From a checkpoint of a small image captioner: encoder activation geglu, encoder moe soft.
Rows from block 3 of the text decoder of a small image captioner, named by matrix and row number. Rows with one number belong to one neuron. Each number is 128 + 24 x the weight over its row's rms, rounded and kept within 0 to 255. All counts start at 0. Numbers have three digits each.
After each neuron's rows are labels from the 100 texts, of 14976, where the neuron reaches its highest value: "tokens" is the input token at the peak. Only what is clearly more common there than usual is listed. The data: photos of plants and fungi (iNaturalist). In brackets: how many of the 100, against the usual share in percent.
# fc1: MLP up (decoder.blocks.3.mlp.fc1.weight, 768x256), inputs 0-85
# fc2: MLP down (decoder.blocks.3.mlp.fc2.weight, 256x768, transposed), outputs 0-85

fc1.227:118150131121137146105173154137158104135093121142109153116138104141146141135150172129116171120183142145134132175092135140175071126130124119113118101141097134122086108153148169104103147155071109106109155092144145106132112129164170103108149155115136135155155108
fc2.227:122089142141124123099158122114138128128162190117123078110143125111143154142137125130168087135101119119173183112107144114139091164113133142124071139177143160117133102145157123135107149102149126110122097120119130118129144127131148161151083102128114096107141105
tokens: "vine" (26 vs 0); "equisetales" (22 vs 0); "lawyer's" (14 vs 0); "hart's" (13 vs 0)

fc1.594:162127129146116112082130124158124099112133157129106133127138113207135121112104084151111138163092135141097131148118099114158150105116106142138142110131143142082127152166106160121110129131165126141139130134177142142058133097148167108073123113135146129118072160
fc2.594:134117134116144124077146163119135128105163148128130072116151166101135140128129071131116144130162119121132159136141093105095161101146064117095129109123141113158155093072091147122150153112155141135110132115131156101103076131112124150131126107136106146083128122
tokens: "adder's" (41 vs 0); "castor" (28 vs 0); "foot" (13 vs 0); "fox" (7 vs 0)

fc1.682:122125127105144163147121108181149100125138103112133100091128123139167174108118097112099117171112108121124161098122115197111156145129129123133110135118100064146097091150144078133184141136146152112125191122114136125122171143126133119134109072144075164103121168
fc2.682:109172089141141110125145154112117127140132103129088117131129124124096125144139169152158125124128138096115128174173119129136136129124118121174166118078079141147159117133111164104104143148136155138122119144100135169150109131127148134132137113056127112118135160
tokens: "pinales" (88 vs 0.2); "pinaceae" (11 vs 0.1)

fc1.217:149135177095104166152102125117130126163096134129140118127078129131153132153125162088122119092121155132136137080138096159186133129130130129117114104123133169113140129148156087114122132215127130094173119121132136152090142132107145146126130159159103128144117108
fc2.217:146145123134191130139125121129147172081125137112131126128085135095131126127121109144137126125091080121133121161149171072115121143132158097137152144132144164134146125107153120172140128073097138139100126083117106107128145129081124149093135116117166111111115117
tokens: "class" (75 vs 5.8); "oak" (17 vs 0.1); "silverleaf" (7 vs 0)

fc1.406:117148131123133147143169102130147145147134132133078135148119164137153087096105105142122142133137122119115148131157103152115134109078112131161116110150086121124136146120098127133092173122123146122134156188138103073112087154130153122119106120136160146126094144
fc2.406:121135142111154166126126144120093149081114122083137128170127164115096152122152136145151141138114139159144124125122138119125147103137126107112156151121132106191144140137157138147126099133153134143114170125088125119145118125110130096131103103109140137143138117
tokens: "saguaro" (23 vs 0); "jumping" (18 vs 0); "pinopsida" (17 vs 0.2); "lichen" (8 vs 0)

fc1.691:138099109132157147129139118104117156179129128104096161152128111138159129122091157111139129111147144176155123131120111088123148132111138133122146125077096143128130136087132159099110146170157148134162109144140106106127109181176168162119108114129157113159149134
fc2.691:174162096144076114118163129131142128140136095153136097141141129139116104150127158092116120161108134122089140098133082152161146138112098115186132122101124150108129105099122168123145114096112155135130163083114116104131115114124098086142090125161091137090078071
tokens: "bedstraw" (41 vs 0); "lotus" (13 vs 0); "xanthium" (10 vs 0)

fc1.757:128095098177112105142157159139141149132145097132101138107136101108165135133142180120121138113178155125167162134107118116097121137158133128108140137118155140114100139110101142158089101129146152117135118141175110134138149112177118119156087173160126112166120112
fc2.757:114095135109086137136140138128091142123127094138151133130139141110121154119140100154120161144203156140119126128091134130153141122175097145137143136105094144106134088136160101141134139150163095108105119124106137108148093142165125120117153128143148119121148092
tokens: "latifolia" (23 vs 0); "digitatum" (14 vs 0); "pinicola" (14 vs 0); "procumbens" (10 vs 0)

fc1.113:108166094101080091124136108161158140128149101111109142124126145139160116144117161150106164120131109103116150150158158160061131121114113096078138142123138132134150120143112104113084090159107156140133129152130116095127129099160123124114080145167124107115103111
fc2.113:161141112144139173157137084107122150111123074108130135159142124141135141109139128108104128149069138151154118128143095132120099137132175142164122126092126106170153139145104124107134151095120114095125145069127079143160087114098154137135127159130108126176104113
tokens: "euphorbiaceae" (65 vs 0.1); "violaceae" (22 vs 0)

fc1.192:136158120151122107126154136115132104154092136138129117115216140166119136087160159117099133068192143135160137075146145127122102151131135154105134153133125107138136116109113125116138155097155072126108171133135168094136101173107158148141127143174100139110138131
fc2.192:090105142092091118147119137108159100105139129146107152139142129152117137150122109105103106170124159085140127097133136098108141123137157153150083097119100110100082111102086134155092169135122160145128117145181102121142154125125108120129139139096114129147107144
tokens: "buck's" (20 vs 0); "silver" (14 vs 0); "fat" (10 vs 0); "dame's" (8 vs 0)

fc1.165:137163101132121165102127121128085133154096122102130154154091111122098154107129178120142140109149138062158093117131123171141114119086102130123106164147144098143132080106164134158118127123146106105113138133112130142125099114130162113134125148145125139114116109
fc2.165:133054111117164122098111114110115117132130098123118091143138149128129136130134106093153126125123109162117150141127132129101119133187146112155132126120131141105115138102113146113110143143106134111142122165096103096139120145107122150111118118133178132132132127
tokens: "hemp" (21 vs 0); "oregon" (15 vs 0); "henbit" (7 vs 0)

fc1.387:162111146127137107127124138137150133131175161113142131105109109138197126162132132125149125152157124119139120095097130143139100137147083168100150114144124163101182141108162117154122133169144141103084130088129126110094149156132103088073125108139122085132119115
fc2.387:171106162138133170108115137128081156134115109122137101193161119117091182128155107146127127134084107110109121136110100075107115128104154155103097128119149119130168106135132137177156142101153165149097127129109109122120116139127136104129146122115135120119150117
tokens: "nobilis" (26 vs 0); "thalictroides" (16 vs 0); "solida" (13 vs 0); "heal" (13 vs 0)

fc1.345:132133147097104112128100103142140170088112187128138134152135140121147087110124103128129147098140119138119110117102165112125074133130155111115165114134083108142152103138133160147133105135120129149187104142174143108180113079134128136104118133161135124121141116
fc2.345:169086152121120095118149158126135110116088121129091146167135127131109150141136137130153120135100146133120121082136164110108150138193139076125148127073130109133098160125085192111113158147135170124165145168136149145146102142138107133133107171153127108104100126
tokens: "euphorbiaceae" (27 vs 0.1); "asteraceae" (16 vs 0.6); "leaved" (14 vs 0); "canada" (12 vs 0)

fc1.638:127127126137131150094149131136158155126132129168128123151101095133098144165134133130112167132138160162124141102089100135114127117123123168138170149145121155177114160156144110107120147171125154138088136153176149129140136144185158121125138139092126115148101121
fc2.638:119141136116157110142105091093099171143117150111149154119138101084111098147097127147073137165105111108131100083162129136142145152129131116144105089094086141123151118101109166177167137126098129127120105105127108109133157120093107132124117116125153086167142149
tokens: "bedstraw" (42 vs 0); "woodruff" (13 vs 0); "honesty" (10 vs 0); "nettle" (8 vs 0.1)

fc1.470:113111108150098159122100126090116145137158107149153106080122146112164097112126048121117141102119146120144123139162131158180134132123146145153131137135132153107116137168136119168155159112131126165124146141137126125118118145147152134148146177172131152132126137
fc2.470:101133111121143070113138162130112122122124151128144134137114121155141128133143157162139146140169137115115105098115139159120117093151094135115142158122124117129132113133122144100133149133107129132171135139091132146163113085144115142140180098075144107162171107
tokens: "pinales" (65 vs 0.2)

fc1.262:120152131126118164159090097120146172118155167100145155118118084132109121123110161129120107126123113151085103124111143092082139085152145163131141176150157100139131125125070132081118123144134114122141123114145130157089140161128129132131158166143096097130128091
fc2.262:159122142159155124128102145114102142129111134138084117167089119117147156132167128164123109088087124094129115140111153107143114138119092160110082114194158147110146131122098135137154084127091139147139116126130123161154136111143109121107110111131120186115057165
tokens: "family" (70 vs 5.8); "adder's" (8 vs 0)

fc1.449:091162080137156118132101121136139079131138137165153116171141139055142130083127134143086104128141151129139119159123132122145123115125102141159116159135098069106124101148083134093145103080155086101103116124102085167110138115130140152144164181105111133107105134
fc2.449:085071106122175117103148132062115161085122184138135120119160116145143134158124149084147161138112124135108181113160153111112112161132160129104140136123134161117146110095107126186169132129141117101145145108166158151116134111128137138097136149137136140111122160
tokens: "parmeliaceae" (33 vs 0); "trichomanes" (17 vs 0); "pastoris" (15 vs 0); "scolopendrium" (12 vs 0)

fc1.68:121142121124105150132120091089127136097130104127122163141112119121135145147117163156091134105098132159158104131143160151143106137134090143154169139106130092122142148125161137122154125114128102126136116099093140188136128129089125188154125154115118166158125111
fc2.68:125114132117113134143111174126114114148136143139128142085129147104109150122145084139225122087119120124140135146145145113127112121133113081147077130144165132112132133124130116101093105151127118099106144100119120136138143134113105164109125105151080170109134150
tokens: "aquifolium" (26 vs 0); "versicolor" (25 vs 0); "opaca" (12 vs 0); "peltatum" (8 vs 0)

fc1.239:131092140085124134138144112135127111167153140134117145137140107116099180132168124109149109175171150145145131127102146145135125133166085132143115116118104135128123165154060152152124127125136112112114135143151136103124166141100115124122164120168145125146119099
fc2.239:145103121127130173137089121144147152115090073103199119168129114118130117146143159147152113112129102137120165103125161122111159098176136115141117146116119112135133060139145127155120115107131140134118122094114092101116153146081143161099134111152148158105131136
tokens: "eastern" (35 vs 0.1); "chinaberrytree" (16 vs 0); "maculatum" (15 vs 0)

fc1.63:127143136144148112109140137096176121155107138107137117129119115131149101128130138156086096117121139152140116110091165105074128153144092164144153124133078135147093154102106133140131140086146113126133097114125114142165137154132111140119126121166095124092144143
fc2.63:138109160142148137149180148126142077109133165128124131133133147117105154115133128137142156142163106131104128169131069135136165111142150091101121143137130148156115136101132130099132108139151137155125177105125169136143101148157149143107104127096151120108142104
tokens: "asteraceae" (23 vs 0.6)

fc1.179:110144151100168101097119121134105142151126086090127096148123100180158130121110133136116147109144141155096120090148089054077095103160144095149104133164149128113149140173109109141100145137176163148100083119123107105162135149117092123109118130117150100144120157
fc2.179:121123121174109166133133068114143099124106156154136096115147119143131158138149090128122104119146120135104105153114079104161127098155114129163138127118150196128142156140142121099164141158170171117141156120126115100118143121124123146148171146102170134136115134
tokens: "bedstraw" (38 vs 0); "woodruff" (17 vs 0); "bill" (15 vs 0); "cleavers" (14 vs 0)

fc1.548:111121130137115122130130146150166165093125087141157130127121114119127112160132123154162124151134082106092121096128087108097173126152146148169202139085175069128112133120122150141100156128101117136191135124128157173146126128137078147129145117092160139138080114
fc2.548:133101121130138145149111162106126132138155129132127166096152130142135137097129141157074144150095141097159151177155117103073124114137140147115098125146101118138117115125131137115108100137138140136094120162114094109146158113107133119179128145128075083139159112
tokens: "class" (100 vs 5.8)

fc1.713:123087145127111113113131149100155148134108143129133112136108126104095152134125106151129148065168144112131152137162123136150147116128115126132136116141162135145123125090182189092137092124143118109120109104137101149165103132129155128127133178153124139100128165
fc2.713:096098110149081139155150137129090117150131101147184125115146148119142170110159105142126168150170106145121107149156157123150124111149120116114139138140125122130124150118146106141124170169108132104121181089128135124123105117156092103077151115133136120097165147
tokens: "rosaceae" (69 vs 0.3); "sapindales" (13 vs 0.2); "laetiporaceae" (8 vs 0); "zygophyllaceae" (7 vs 0)

fc1.487:091160128157101130094131162096100119164163139096116127137103138097104153148150130149091158124138122175154157126138098132108124092156109140157119105154145122155122174168115154087145130096112186114156116108120086103141115159157162117123175098117167114115133150
fc2.487:124122144114130141155109133098129126168149129099098097169138119137086101153144093115123109070110123151118128133111137112159151180114135122114125152134122133138097125126129142144141137149090153148136140125128087074142133096135089094095127162126116059135116118
tokens: "bedstraw" (47 vs 0); "woodruff" (16 vs 0); "honesty" (14 vs 0); "alison" (12 vs 0)

fc1.650:117107102143147072154134056122147114146124104129154095108145131124147133162117122152148113097103181120092118136135147081153126150161118150089186113083101104103143110141151181130152103080077176131111111131144144122145125120101138151119159139134162130144127157
fc2.650:119065116132134083122129109080091130166150111132171114112171134111157151105113140110116095092144160131116100146150129141151093133123126174075114122128114142074115129107166145148119154145124157116113150138137156124179153121175119171144180129112137157104134171
tokens: "rosaceae" (79 vs 0.3); "rhamnaceae" (13 vs 0)

fc1.528:108159111090095137108156134137129172155165144155070172151156157154123147147137067143125129115127119140149123103140115147132133139142140154154177139136121114133136134142129114107148141123122111141126183105085121102133140121115114127132138102130106140101182140
fc2.528:058138142100159137114167123121143122149173130134084123136093108124162112100118089105105109143114172090104162099147170132098137136163140087106120205085139124119139153127151139123122124160115147150153089145140111086137101176187151121131130116128081126129084118
tokens: "cuckoo" (28 vs 0); "osier" (21 vs 0); "inodorum" (11 vs 0); "annuus" (9 vs 0)

fc1.736:161135062144075137130116101116154117144131093140098095114125151102112154146117111155098155134132109118118091157115111099133152131157088119141159157132129110148158141145112106143134135120110096131093125103102127193184118111111090196085104119122113126166112126
fc2.736:127115146127157088138129169093126099105132160147160108107098126113122117132129153100151123138131134172156153143136148154089075161096138143137055127108137159126136105123115110126123130103132141146120122170152128086044111131133129071157131147124120177110099143
tokens: "family" (99 vs 5.8)

fc1.33:119142092115131154141148106107163126165136139125134171089124135131170140153149097120101180137123124149156154109151119145192122102140149074173182136159143110121154125152117148120092123132110150171123142128147125113127122112116179121153161120092150174147114063
fc2.33:107148145140149128134139132130114110097104149127090104112110117148092142113135144124122102129124120093092125153109099154110123115112116166152107165127131102138103131105112133117159110130148147155122084127109121121128106126131142112158127125111112087205128155
tokens: "adder's" (28 vs 0); "cowslip" (16 vs 0); "screw" (14 vs 0); "pimpernel" (11 vs 0)

fc1.482:139127156088110171144126167131102095112098160156141120124088137133142096163168149165115127118096140142149112107104132111091137080134158136107125133109132143163127091106127165151175158165155126133119180127150120139126146143152167144169112147109127154051139104
fc2.482:142103060108163127130122117181151124116171096128101134125153120144133154113125127094081108129135164103115142168147144136136116156098144099120148141122128098131136058103159193132137131113164133141139097145134164145152105147083150144155081114094115091100152168
tokens: "canadensis" (28 vs 0.1); "incana" (22 vs 0); "annua" (8 vs 0); "palustris" (8 vs 0)

fc1.457:124124151140126142103180137131141119108134120154130126202132142134127107095147089134143080117116128130124114140125131109112088158136111159092111121103115125110154140107145118098123077148144130101122144136110134147136137173125179102101164115101100131106165122
fc2.457:112090139133109096140115142149096167112117100134142112149149105107170130159126138124098118087125138160120176101183111154182154162120174072089116128157126164166175125107117139173126117092085124123132133161129127144123061151125082096115128137168145116132120168
tokens: "pinales" (86 vs 0.2); "boraginaceae" (7 vs 0)

fc1.662:160170135098150128073113106146123088134163135152147129144143106132077147086073185116134119128102128145140138096153085147129101160154117144134158114142144080106146153156142106135136128155146123091126113164098113118186162102124100172082147111119185124140136138
fc2.662:112069157167113144136144112125144132131131158081103106134093144085155095150143110143096119138112144103114108155133161140137141096127127093199107132117099158161141111131078107143117105130134164123118167141120122156084086165109132065128137164124136130122123096
tokens: "pinales" (47 vs 0.2); "ericaceae" (9 vs 0.2); "fabales" (9 vs 0.3)

fc1.152:114109146105100109138112085183149113137141136120121142160098103202158094126152100158109138099175150159099117153106159124126178144136138145127111110154117168135125116116152154104086115128133144146100129125136179132108136113134169126096135101145110172126170155
fc2.152:145185150147125108112141148073116121092117110136132100098131144079106131147100138107131125165124121112144171087110117113136084120109160157096137171114147119163137133123128126170177154143091152115149090120127113100153115139141137146151105140115151106154087117
tokens: "family" (54 vs 5.8); "caltha" (10 vs 0); "dipterostemon" (8 vs 0)

fc1.7:182149127156103128127067130139101161145133093130160103114192112128067129127139135161124111135095130141099081145106162157087103104122139113154199109101130155120129109118165152138147153184137147149150151127133122114145141120120171134151097162123148078092118137
fc2.7:104114130091181138124194129093138121120129132184129105119134175061120109129114067091154140120167125133149147126155131144182112151111084106098097145117098142115166117089115103125106164088131115110155154158103113138137124123128085091107135149104122131174144097
tokens: "pinales" (51 vs 0.2)

fc1.198:101142180103155132105077147165114111146118144118171127150123132087095138153091122154159112125137110139178132104130139171111130134137101088153118155126155126108121108097125127130157125113124149138128135123147147134108151158129174101095103150090126136073101076
fc2.198:142093161132110091140133128129122129136158148123159149072144128141111148109131141113143140101097133125097135111140117127138130126127138140111124151139117126118147130142145113134111096154068116084164118113140143130119117119126140135086114123153142167133064167
tokens: "parmeliaceae" (29 vs 0); "commelinaceae" (27 vs 0); "lecanoraceae" (12 vs 0); "geraniaceae" (12 vs 0.1)

fc1.0:131111102140089120116120115118154116085076110115123135135118119094139134085156075120115150147156149150131153179135156124130110109120130143106140130149126154129149148104158139104128144165117103146146121105101146093143160136165114133159139161140098182140148119
fc2.0:160156136126171139146146119121134112132156134157156115128124118123101132113100191136135146154092105136124147121116092157152109118151104083138112129120104106126081117170097121149126178112137164114102111154164104163093138085107155130116147102114182148118094118
tokens: "order" (99 vs 5.8)

fc1.340:117157103120147087097109133124121163136107131141108118100177112080132147156101150130125131112119134124151140139100173095127096155132152131160138113090112140151107140107120139132101136129171129145171171142077088108125115126143112161131150148091106122112151127
fc2.340:123149139183109142079080095106134140105070156171134167120119100130116110134162131159114113166149154116122097116140145110107124110128108131113123101115127132119135080118099084163131157143166152119166096143160106154148115098125144102108134151135142172122153145
tokens: "bedstraw" (22 vs 0); "susan" (10 vs 0); "ivy" (10 vs 0.1); "medick" (9 vs 0)

fc1.287:122083129118156147115112109142081152107152124141116167128122094144118060165106141156156117120128134134117195124164123155146134081114124108094140123134116120102106122144136109119111134108132145138149130118106091136119102143118118150172113138132168106147128125
fc2.287:168122106106139149134119164131126174131142138130147153121125130131133148147123139157150130117168092100127124156136116109109127143174100146091119122100123162115156123119134122082153149114133112084101111135089178147157135143089089150119161141127079143125097132
tokens: "rosaceae" (100 vs 0.3)

fc1.606:031171169159124121103114164108131119136133138108125120122108122122137097123134141155157124116076112117135092129117150096131112142173078145153119108138099157145157132101118137145147163114140094084141111115110099129161102169144126102168094100116145099121136075
fc2.606:100155133137114146109086141156134143121128170094134101134182094108137137161144106134144138148121206129125108154119125110112151108143130109095094152126132137148102151135120141099141130140154114085164145133172143101156133119138099139141132111112156147116156122
tokens: "cactus" (64 vs 0.1); "pine" (35 vs 0.1)

fc1.312:108120129149132163126112158141111145158123111115121129109102085133168110177152160156160130155148137133139099125135132110156165145154119103133122110154159138116089141113128134144109149108115148140130155130143136148106121164148093120161072130146131178125092127
fc2.312:144119139104103136119081105146152104116121156168158145125171148134092161097103151131118110114118161121079160107149148153129092119151119145091103147147099090130151126178121109093134135122153089161130094142091092123121160113122151116119145152147131079102150127
tokens: "root" (12 vs 0)

fc1.380:110147155149143148118136115114093108109144107132106116113151131148149066140149145153112092113144167170124133095062115096085151135161097130128156109137137088142138145109119096147131147116143132149124113158141114099214124104113140138151128084158169161124092129
fc2.380:087126141116096150092153161107130147162147130142108124139078119108115129127142106123141129162131162119134145085133183115136135135096134142121104131100147147117073165112113135096125154122126092111145129148156138149101107164141084159134081123116096110149152084
tokens: "asteraceae" (28 vs 0.6); "celastraceae" (20 vs 0); "ericales" (14 vs 0.3); "myrtales" (9 vs 0.1)

fc1.424:127104127120118113151123145136144090124117138106092102150156108131107137133124114149136124112141131116134116136153128152130111158096137135115137132111123113102114116133157133115149087123133118134112187197155103133138131127150188125095122141161160181155094100
fc2.424:141109162138124113140110175117121117103133149111154103139148136176134164191132135144149122103123151112127134119164146147087088134154131151146110117131094186115117154091158125124127125129088141076150128153109112134102158088117120122127127132108172143116120177
tokens: "rosaceae" (34 vs 0.3); "commelinaceae" (21 vs 0); "pontederiaceae" (16 vs 0); "araceae" (9 vs 0.1)

fc1.38:077086139063120129090122136145153152147116126155103127092171090116135133136159137149141131121134116147137154091134113159121104129105108119092127141130133161125111129121138084147112129123081140145119134089113138123149113112159143115143161161155125133091135063
fc2.38:156123134091107108138136124118140107129176095075143137133141112128134182138145188140160096118142115108133158163149127118115127121151139156124102103160131133139134141141171134070154098119162122108130164146086127118078114148143132124118120106118162092129142141
tokens: "pinales" (44 vs 0.2); "oregon" (15 vs 0); "lunulariales" (8 vs 0); "marchantiales" (7 vs 0)

fc1.223:139125149101128144132146110113166143103118154105088115132142095130113140110133128128120120125153147145119110129179123078114120155121116105134125135169148100108163156133117143121125132147046157129151141141164122166119112211134132107119140155131152169130133111
fc2.223:115145124101154103132122146117111116118132116109164081098150115093129135123084152149132123124118137094111118125056150107121124148170122179129056095104142134115116132195135154111085129116132107140097131091119080126155189131155157120138125119148105121156097142
tokens: "hemp" (32 vs 0); "button" (20 vs 0); "sowthistle" (17 vs 0); "moss" (9 vs 0)

fc1.407:117179135126115101113169122108118106124132104077130121140141143174093128147128128182141127123165135101142115143133117117146126185079114141117161139101123088106145134135136183153169092144158110129149066084147067096088098083142125130066138144115110125127127094
fc2.407:152105125124128109152139143140129115121137159111157087136116175082157159141138118112119146159138092112134151148156090105115157110092090103082119140200139167141126051141138124099106158099152140092068136140156186156144122174157139093137092118135119140139101092
tokens: "fox" (22 vs 0); "lycopodiaceae" (22 vs 0); "sow" (21 vs 0); "small" (14 vs 0)

fc1.204:097123144135114128124148120121137167120134147144130156121145130121110141202150118117132104114114107161136140104136125204122145074096154106126094127135124109096124148088148134108140090104134163114110106100101120104127144119107158133157112102151105132102141133
fc2.204:095115115126130112170143164132087083086102073152067167124116094139143110092132087116129128087145133101097158153156125144103099154152139101119159102114134125114091155155072119121117130119108124111104129124128149165136149128153147087128099130158113079114145109
tokens: "rosaceae" (42 vs 0.3); "viburnaceae" (31 vs 0.1); "caprifoliaceae" (18 vs 0.1)

fc1.77:091115095112134103141090167113123136120108159103095133108148136136115144130154123111147154132091119150120195171095151160101100108145126126130148117138159107154118143159157101122127167111136138088126148126109093109169142089150119142161111107130121083126125163
fc2.77:135128150150106166171134121107100090131148172167103121163130068131115088120131168155117098135129129178114117139139136125113108118131159138127141114172138142125120149140125132095113092147182104139190113131168088072143077117138130131107079189104154122179086129
tokens: "bedstraw" (39 vs 0); "woodruff" (14 vs 0); "bugloss" (8 vs 0); "melilot" (7 vs 0)

fc1.604:122176138131154141103148116134135139139131130122104124152188125153158125102122151124151117098177120139114113129138133124144118087146157142140152139138112143153115162082152116186091145141121134125081106110107117112091160141115114099146128115147135098139163110
fc2.604:147162123162110142157123096156104130134183113137127091150128136060141118129134127116164112129136091111119096151174140150145121120148125122124142131108140167122150182135110120135083135083087105129136117135170115158130139088121131138151135093166103142105085147
tokens: "caryophyllales" (14 vs 0.5); "cornales" (10 vs 0); "brassicales" (9 vs 0.1); "lamiales" (8 vs 0.4)

fc1.109:113167130148157107155089070142112120089117132175149158118130125077132123118085080116117156132107098140147128163136137086136146124138076142142154105115158136152133131142117087109157148126106145087104121143158137127115131132164103156071128177105150137123100103
fc2.109:099150152077147133076174128144123115131098114093131112151127142165143145142178152140164126094113175145131139101146117118116145124147127118111138142139124161112128148108151142116131124140149117126126152126098152119135153123120133092147115137156133128116153196
tokens: "aparine" (22 vs 0); "repens" (10 vs 0); "mollugo" (9 vs 0); "verum" (9 vs 0)

fc1.607:140151136142103141133126142112136133142122107132117120119186120125106129113134112107110104127098131085146143137097126157140120133161128154136167119108093144170103119113091132106132112145093111149164108115162132139111095146130140130140141160122140145133111130
fc2.607:146120142156160133130116143114081145123118114124102123139101102130150154152128161104134169121150110124127096092152117115112103111108142159109157132124140160127120142117122112119136171141188121107137142113125131119120154110161160113068144105117138153070152147
tokens: "aquifolium" (17 vs 0); "peltatum" (16 vs 0); "balsaminaceae" (15 vs 0); "lucidum" (7 vs 0)

fc1.6:104159152172143098118136146108069164123102181141181100091148113159118137131144149145147150118167105127130150124105119080127126115093158159133105128122153107118141125112126106108141131137121061134088167136120114101164115179097083127123119123170148145116091095
fc2.6:123147144148102145097133139150118115157143114130115128158095143092124135154141120113121096200102138064109101123122110140121107163163136133114089117151141105139128127134159142141104136131147106106115118131130148178093157114113109095153137108115106109108138121
tokens: "hemp" (47 vs 0); "lauraceae" (16 vs 0); "boneset" (13 vs 0)

fc1.45:128142157169092111097107128115147136180156121149125135142182127150125169139052137104110093142160183125096096150146123140139133136144101117147124118112129157123142170158175145116112133144092110165099148135139106134180108105156118144087136174091116159150162117
fc2.45:160128140123178141153131142133150110086125154128123105135129191116122170111155132133141121087148123115144141108144114129143106114129163179135143127138129162122119166098136107146161078163109065064164112129157139162115123070141140092078134100124179115109078136
tokens: "euphorbiaceae" (35 vs 0.1); "cypress" (27 vs 0); "thickleaved" (10 vs 0)

fc1.671:131120088129123084139062128098135138117131128145098109148113108136115073082138128107121141153107109160151128078129106110144148144100114169104119108192164107169117104142083134138149153108156148125144145111119118119132139114104135125110079077169137152146161094
fc2.671:164139118135133124131113110126150133115094138098116153152126169117146133131129153142097126130180149110132137082141134128078142092131120144162129115074133115175094166138085170098126119147099117122118103119120131135089078125101135165104163159101152134110168130
tokens: "asteraceae" (73 vs 0.6); "asterales" (7 vs 0.6)

fc1.296:139153117111111086147079104093132133079119152105117130141119154130141133133096145118143156130127078140171115137112144154135097139121084163139097112150110156121161127165139082104115129163131129147121087158102111132123094139136140142202139124167157133108145190
fc2.296:151128150119126118136181142149133141142143096106102134144163129119115172145167136144113100138122110146157121171159135115158085133154146136133115131136199146080136136135105113198154118142116138138133127124133137124142107121147149112109165078120144124118113117
tokens: "class" (66 vs 5.8); "magnoliopsida" (14 vs 4.6); "straggler" (9 vs 0)

fc1.767:163137093144182111143114143133130147112182083139129146132134143174140148110110178112126069106138098117102113174112146125122115120160146124125129151101081126108177098148136124103131108191160123138127122121149160165085104150120158117137117104103101129144098139
fc2.767:160132105156122189115129134140104135080148078133152147118112100084137158145150160139130143150102084124125128133131084172068129178114131127125133085143145111089116125126166117127149142122100153095124125086118140117116103124157093151124161107081157121121128164
tokens: "euphorbiaceae" (25 vs 0.1); "cupressaceae" (25 vs 0); "salicaceae" (21 vs 0.1); "hypericaceae" (16 vs 0)

fc1.659:145128159174103116114096102144141077113189123138141135134133145103147107070131189163133076136121165101129132148147152114126109132176134115122125112093123117118123107157132126136115107127097148119129110144138150127133124102158122143087144128193155118128128146
fc2.659:141128141185135126110143097118111161125115142185137088062184146108111144097140103148153120098148121133127099123119134121139123112153122115129118154125114146138145128128116115128143126147117095157131147092120139126164161092099125127167133160106098165088104125
tokens: "caryophyllales" (64 vs 0.5); "lamiales" (8 vs 0.4); "ericales" (7 vs 0.3); "gentianales" (7 vs 0.2)

fc1.619:103165125165137132124150128127121165143129106132132076143126112139089140115148121125121147131130178157153189141098115140145100145170124131188170108122088106112144114140108123134117160156135133140147183134159113131140116066064196138093143148092134105122141110
fc2.619:121109131167081116119105074153136108120118164104140152167140172124171124101086146091153105181152120141136102118121139110128130110083130111106098145167151166150110111156121145135115146138119084144071146105075133164130153140161110179142107150132146101132111166
tokens: "hemp" (40 vs 0); "hop" (27 vs 0); "indian" (17 vs 0); "grape" (9 vs 0)

fc1.214:078143105088166143135136139142129103130143137122115120164136110168103136151142208148142159135137094125157126127144108117128130093153100117131105153153083165141164113140152109137136095103163151158088146132160152154076089142135115101096088143113127116089144114
fc2.214:125105152165154122157106139086097096096159146099121170118143138060129113088135123089183124116109108139122106115139144132126134147156157135145152120148129103099136111075123135123124132158077102120139094145147113179171153153113144114161137119144164134125159085
tokens: "hemp" (35 vs 0); "hamamelidaceae" (26 vs 0); "wall" (16 vs 0); "bird" (8 vs 0)

fc1.309:124153091142106092127065174117161121143113123152180133135141169109105122113143109101124117144108137153121154136117125095162125142121051127155135150108102153093162138133143107099096089116154125127137106083108130141098129159141132121111127167097116176100130174
fc2.309:111130136131155169062147097123095103114158167125092090165134104086136137148137115112131131117103152135130121120157098117101135113099121177096109091140126135132134111106115122131135147136103144141126124153135128092124114099183128152137123113152130125110137122
tokens: "canadensis" (20 vs 0.1); "pensylvanicum" (13 vs 0); "californica" (13 vs 0); "pseudoplatanus" (8 vs 0)

fc1.552:133131106100068137132145097165094107113149112132116145110104141140159103088116132143138106160103167142128120130182126111118173109137117109112111125095128194111109131134104080120126119132129103112155132169077190137143104165119132148144111130093141141157102135
fc2.552:115129158106155115096160156129175147121099111132151163127132114128114135150123129146133155098159104106169141137110165132126128133109148141141153124156133043119119132120147164141161126102101150167089120137132086124112133079137119103117148141169145110112198130
tokens: "order" (65 vs 5.8); "class" (31 vs 5.8)

fc1.174:105095118157119126119134098067137124103156104099097150118114122165112124155136101094131100076119137163131167136197102135176131099078105138162146121135134080119119146168125132070120153113119121116170128133082110133129124109135086166135111152116132130151115122
fc2.174:132135120100139122103108110169065131146172136146138160126116172124157114100126173136182089148132129132133098138123115105145096163152158157085115119097119119115136159149111088140109087136100162148103125174101082158133126179143126129145131111124130131131112070
tokens: "rosaceae" (15 vs 0.3); "virginiana" (7 vs 0.1)

fc1.151:156142107124107087120169181116132115107146091095155137113176125109118112123092148094129163131153118146136155108110125176170119172127096142117141086160121132143077123121132151120122151052093177142134138130148122114124118155118081129106123169060125122103106121
fc2.151:102117119093102133171122085120105096150113160143095133154123129147196171166153106140115086095126134095122161120112116100136126088148146127138128114143105147135147131129129132144149188128139097105137106125148120125128124154110137071145108106158105091134155174
tokens: "vine" (35 vs 0); "mouse" (12 vs 0); "perfoliata" (12 vs 0); "marsh" (9 vs 0)

fc1.128:144103148100128155134106105168142122149144151122149118138138065151205104119145109135102124108161160172142157173149126123140155142157118197119162111162177121125143148198123128156083144139136126089073142108111134138146140170108101105130162150122129127123138119
fc2.128:149151127162143104102105091121122125107131095141111101110113121117097151134126122140162131128119111089112137118101137102126143133147108130114079151128162149099125126115130120169193107109171102132120155125146098110096155126098139086144118148143169118105147106
tokens: "nobilis" (18 vs 0); "cruciata" (14 vs 0); "thalictroides" (14 vs 0); "trifolia" (12 vs 0)

fc1.159:121098123159114133128085151118118088140144120132115111130167061094142080102100113094129190090103092186135115117121148109134118121158118099138133113124137147158136142107131145122156130121132158144124162148102141175169143112070159149115120113148144160128134103
fc2.159:118137125096141145072119213128095141109150080132127113132129173155130112126116146127164096153125140114098092141096161119107131110108148094163135155089116060149076146130125124142107119143094122125131133154165160162111157128159109136120095149180110120101143091
tokens: "asteraceae" (64 vs 0.6); "magnoliopsida" (26 vs 4.6)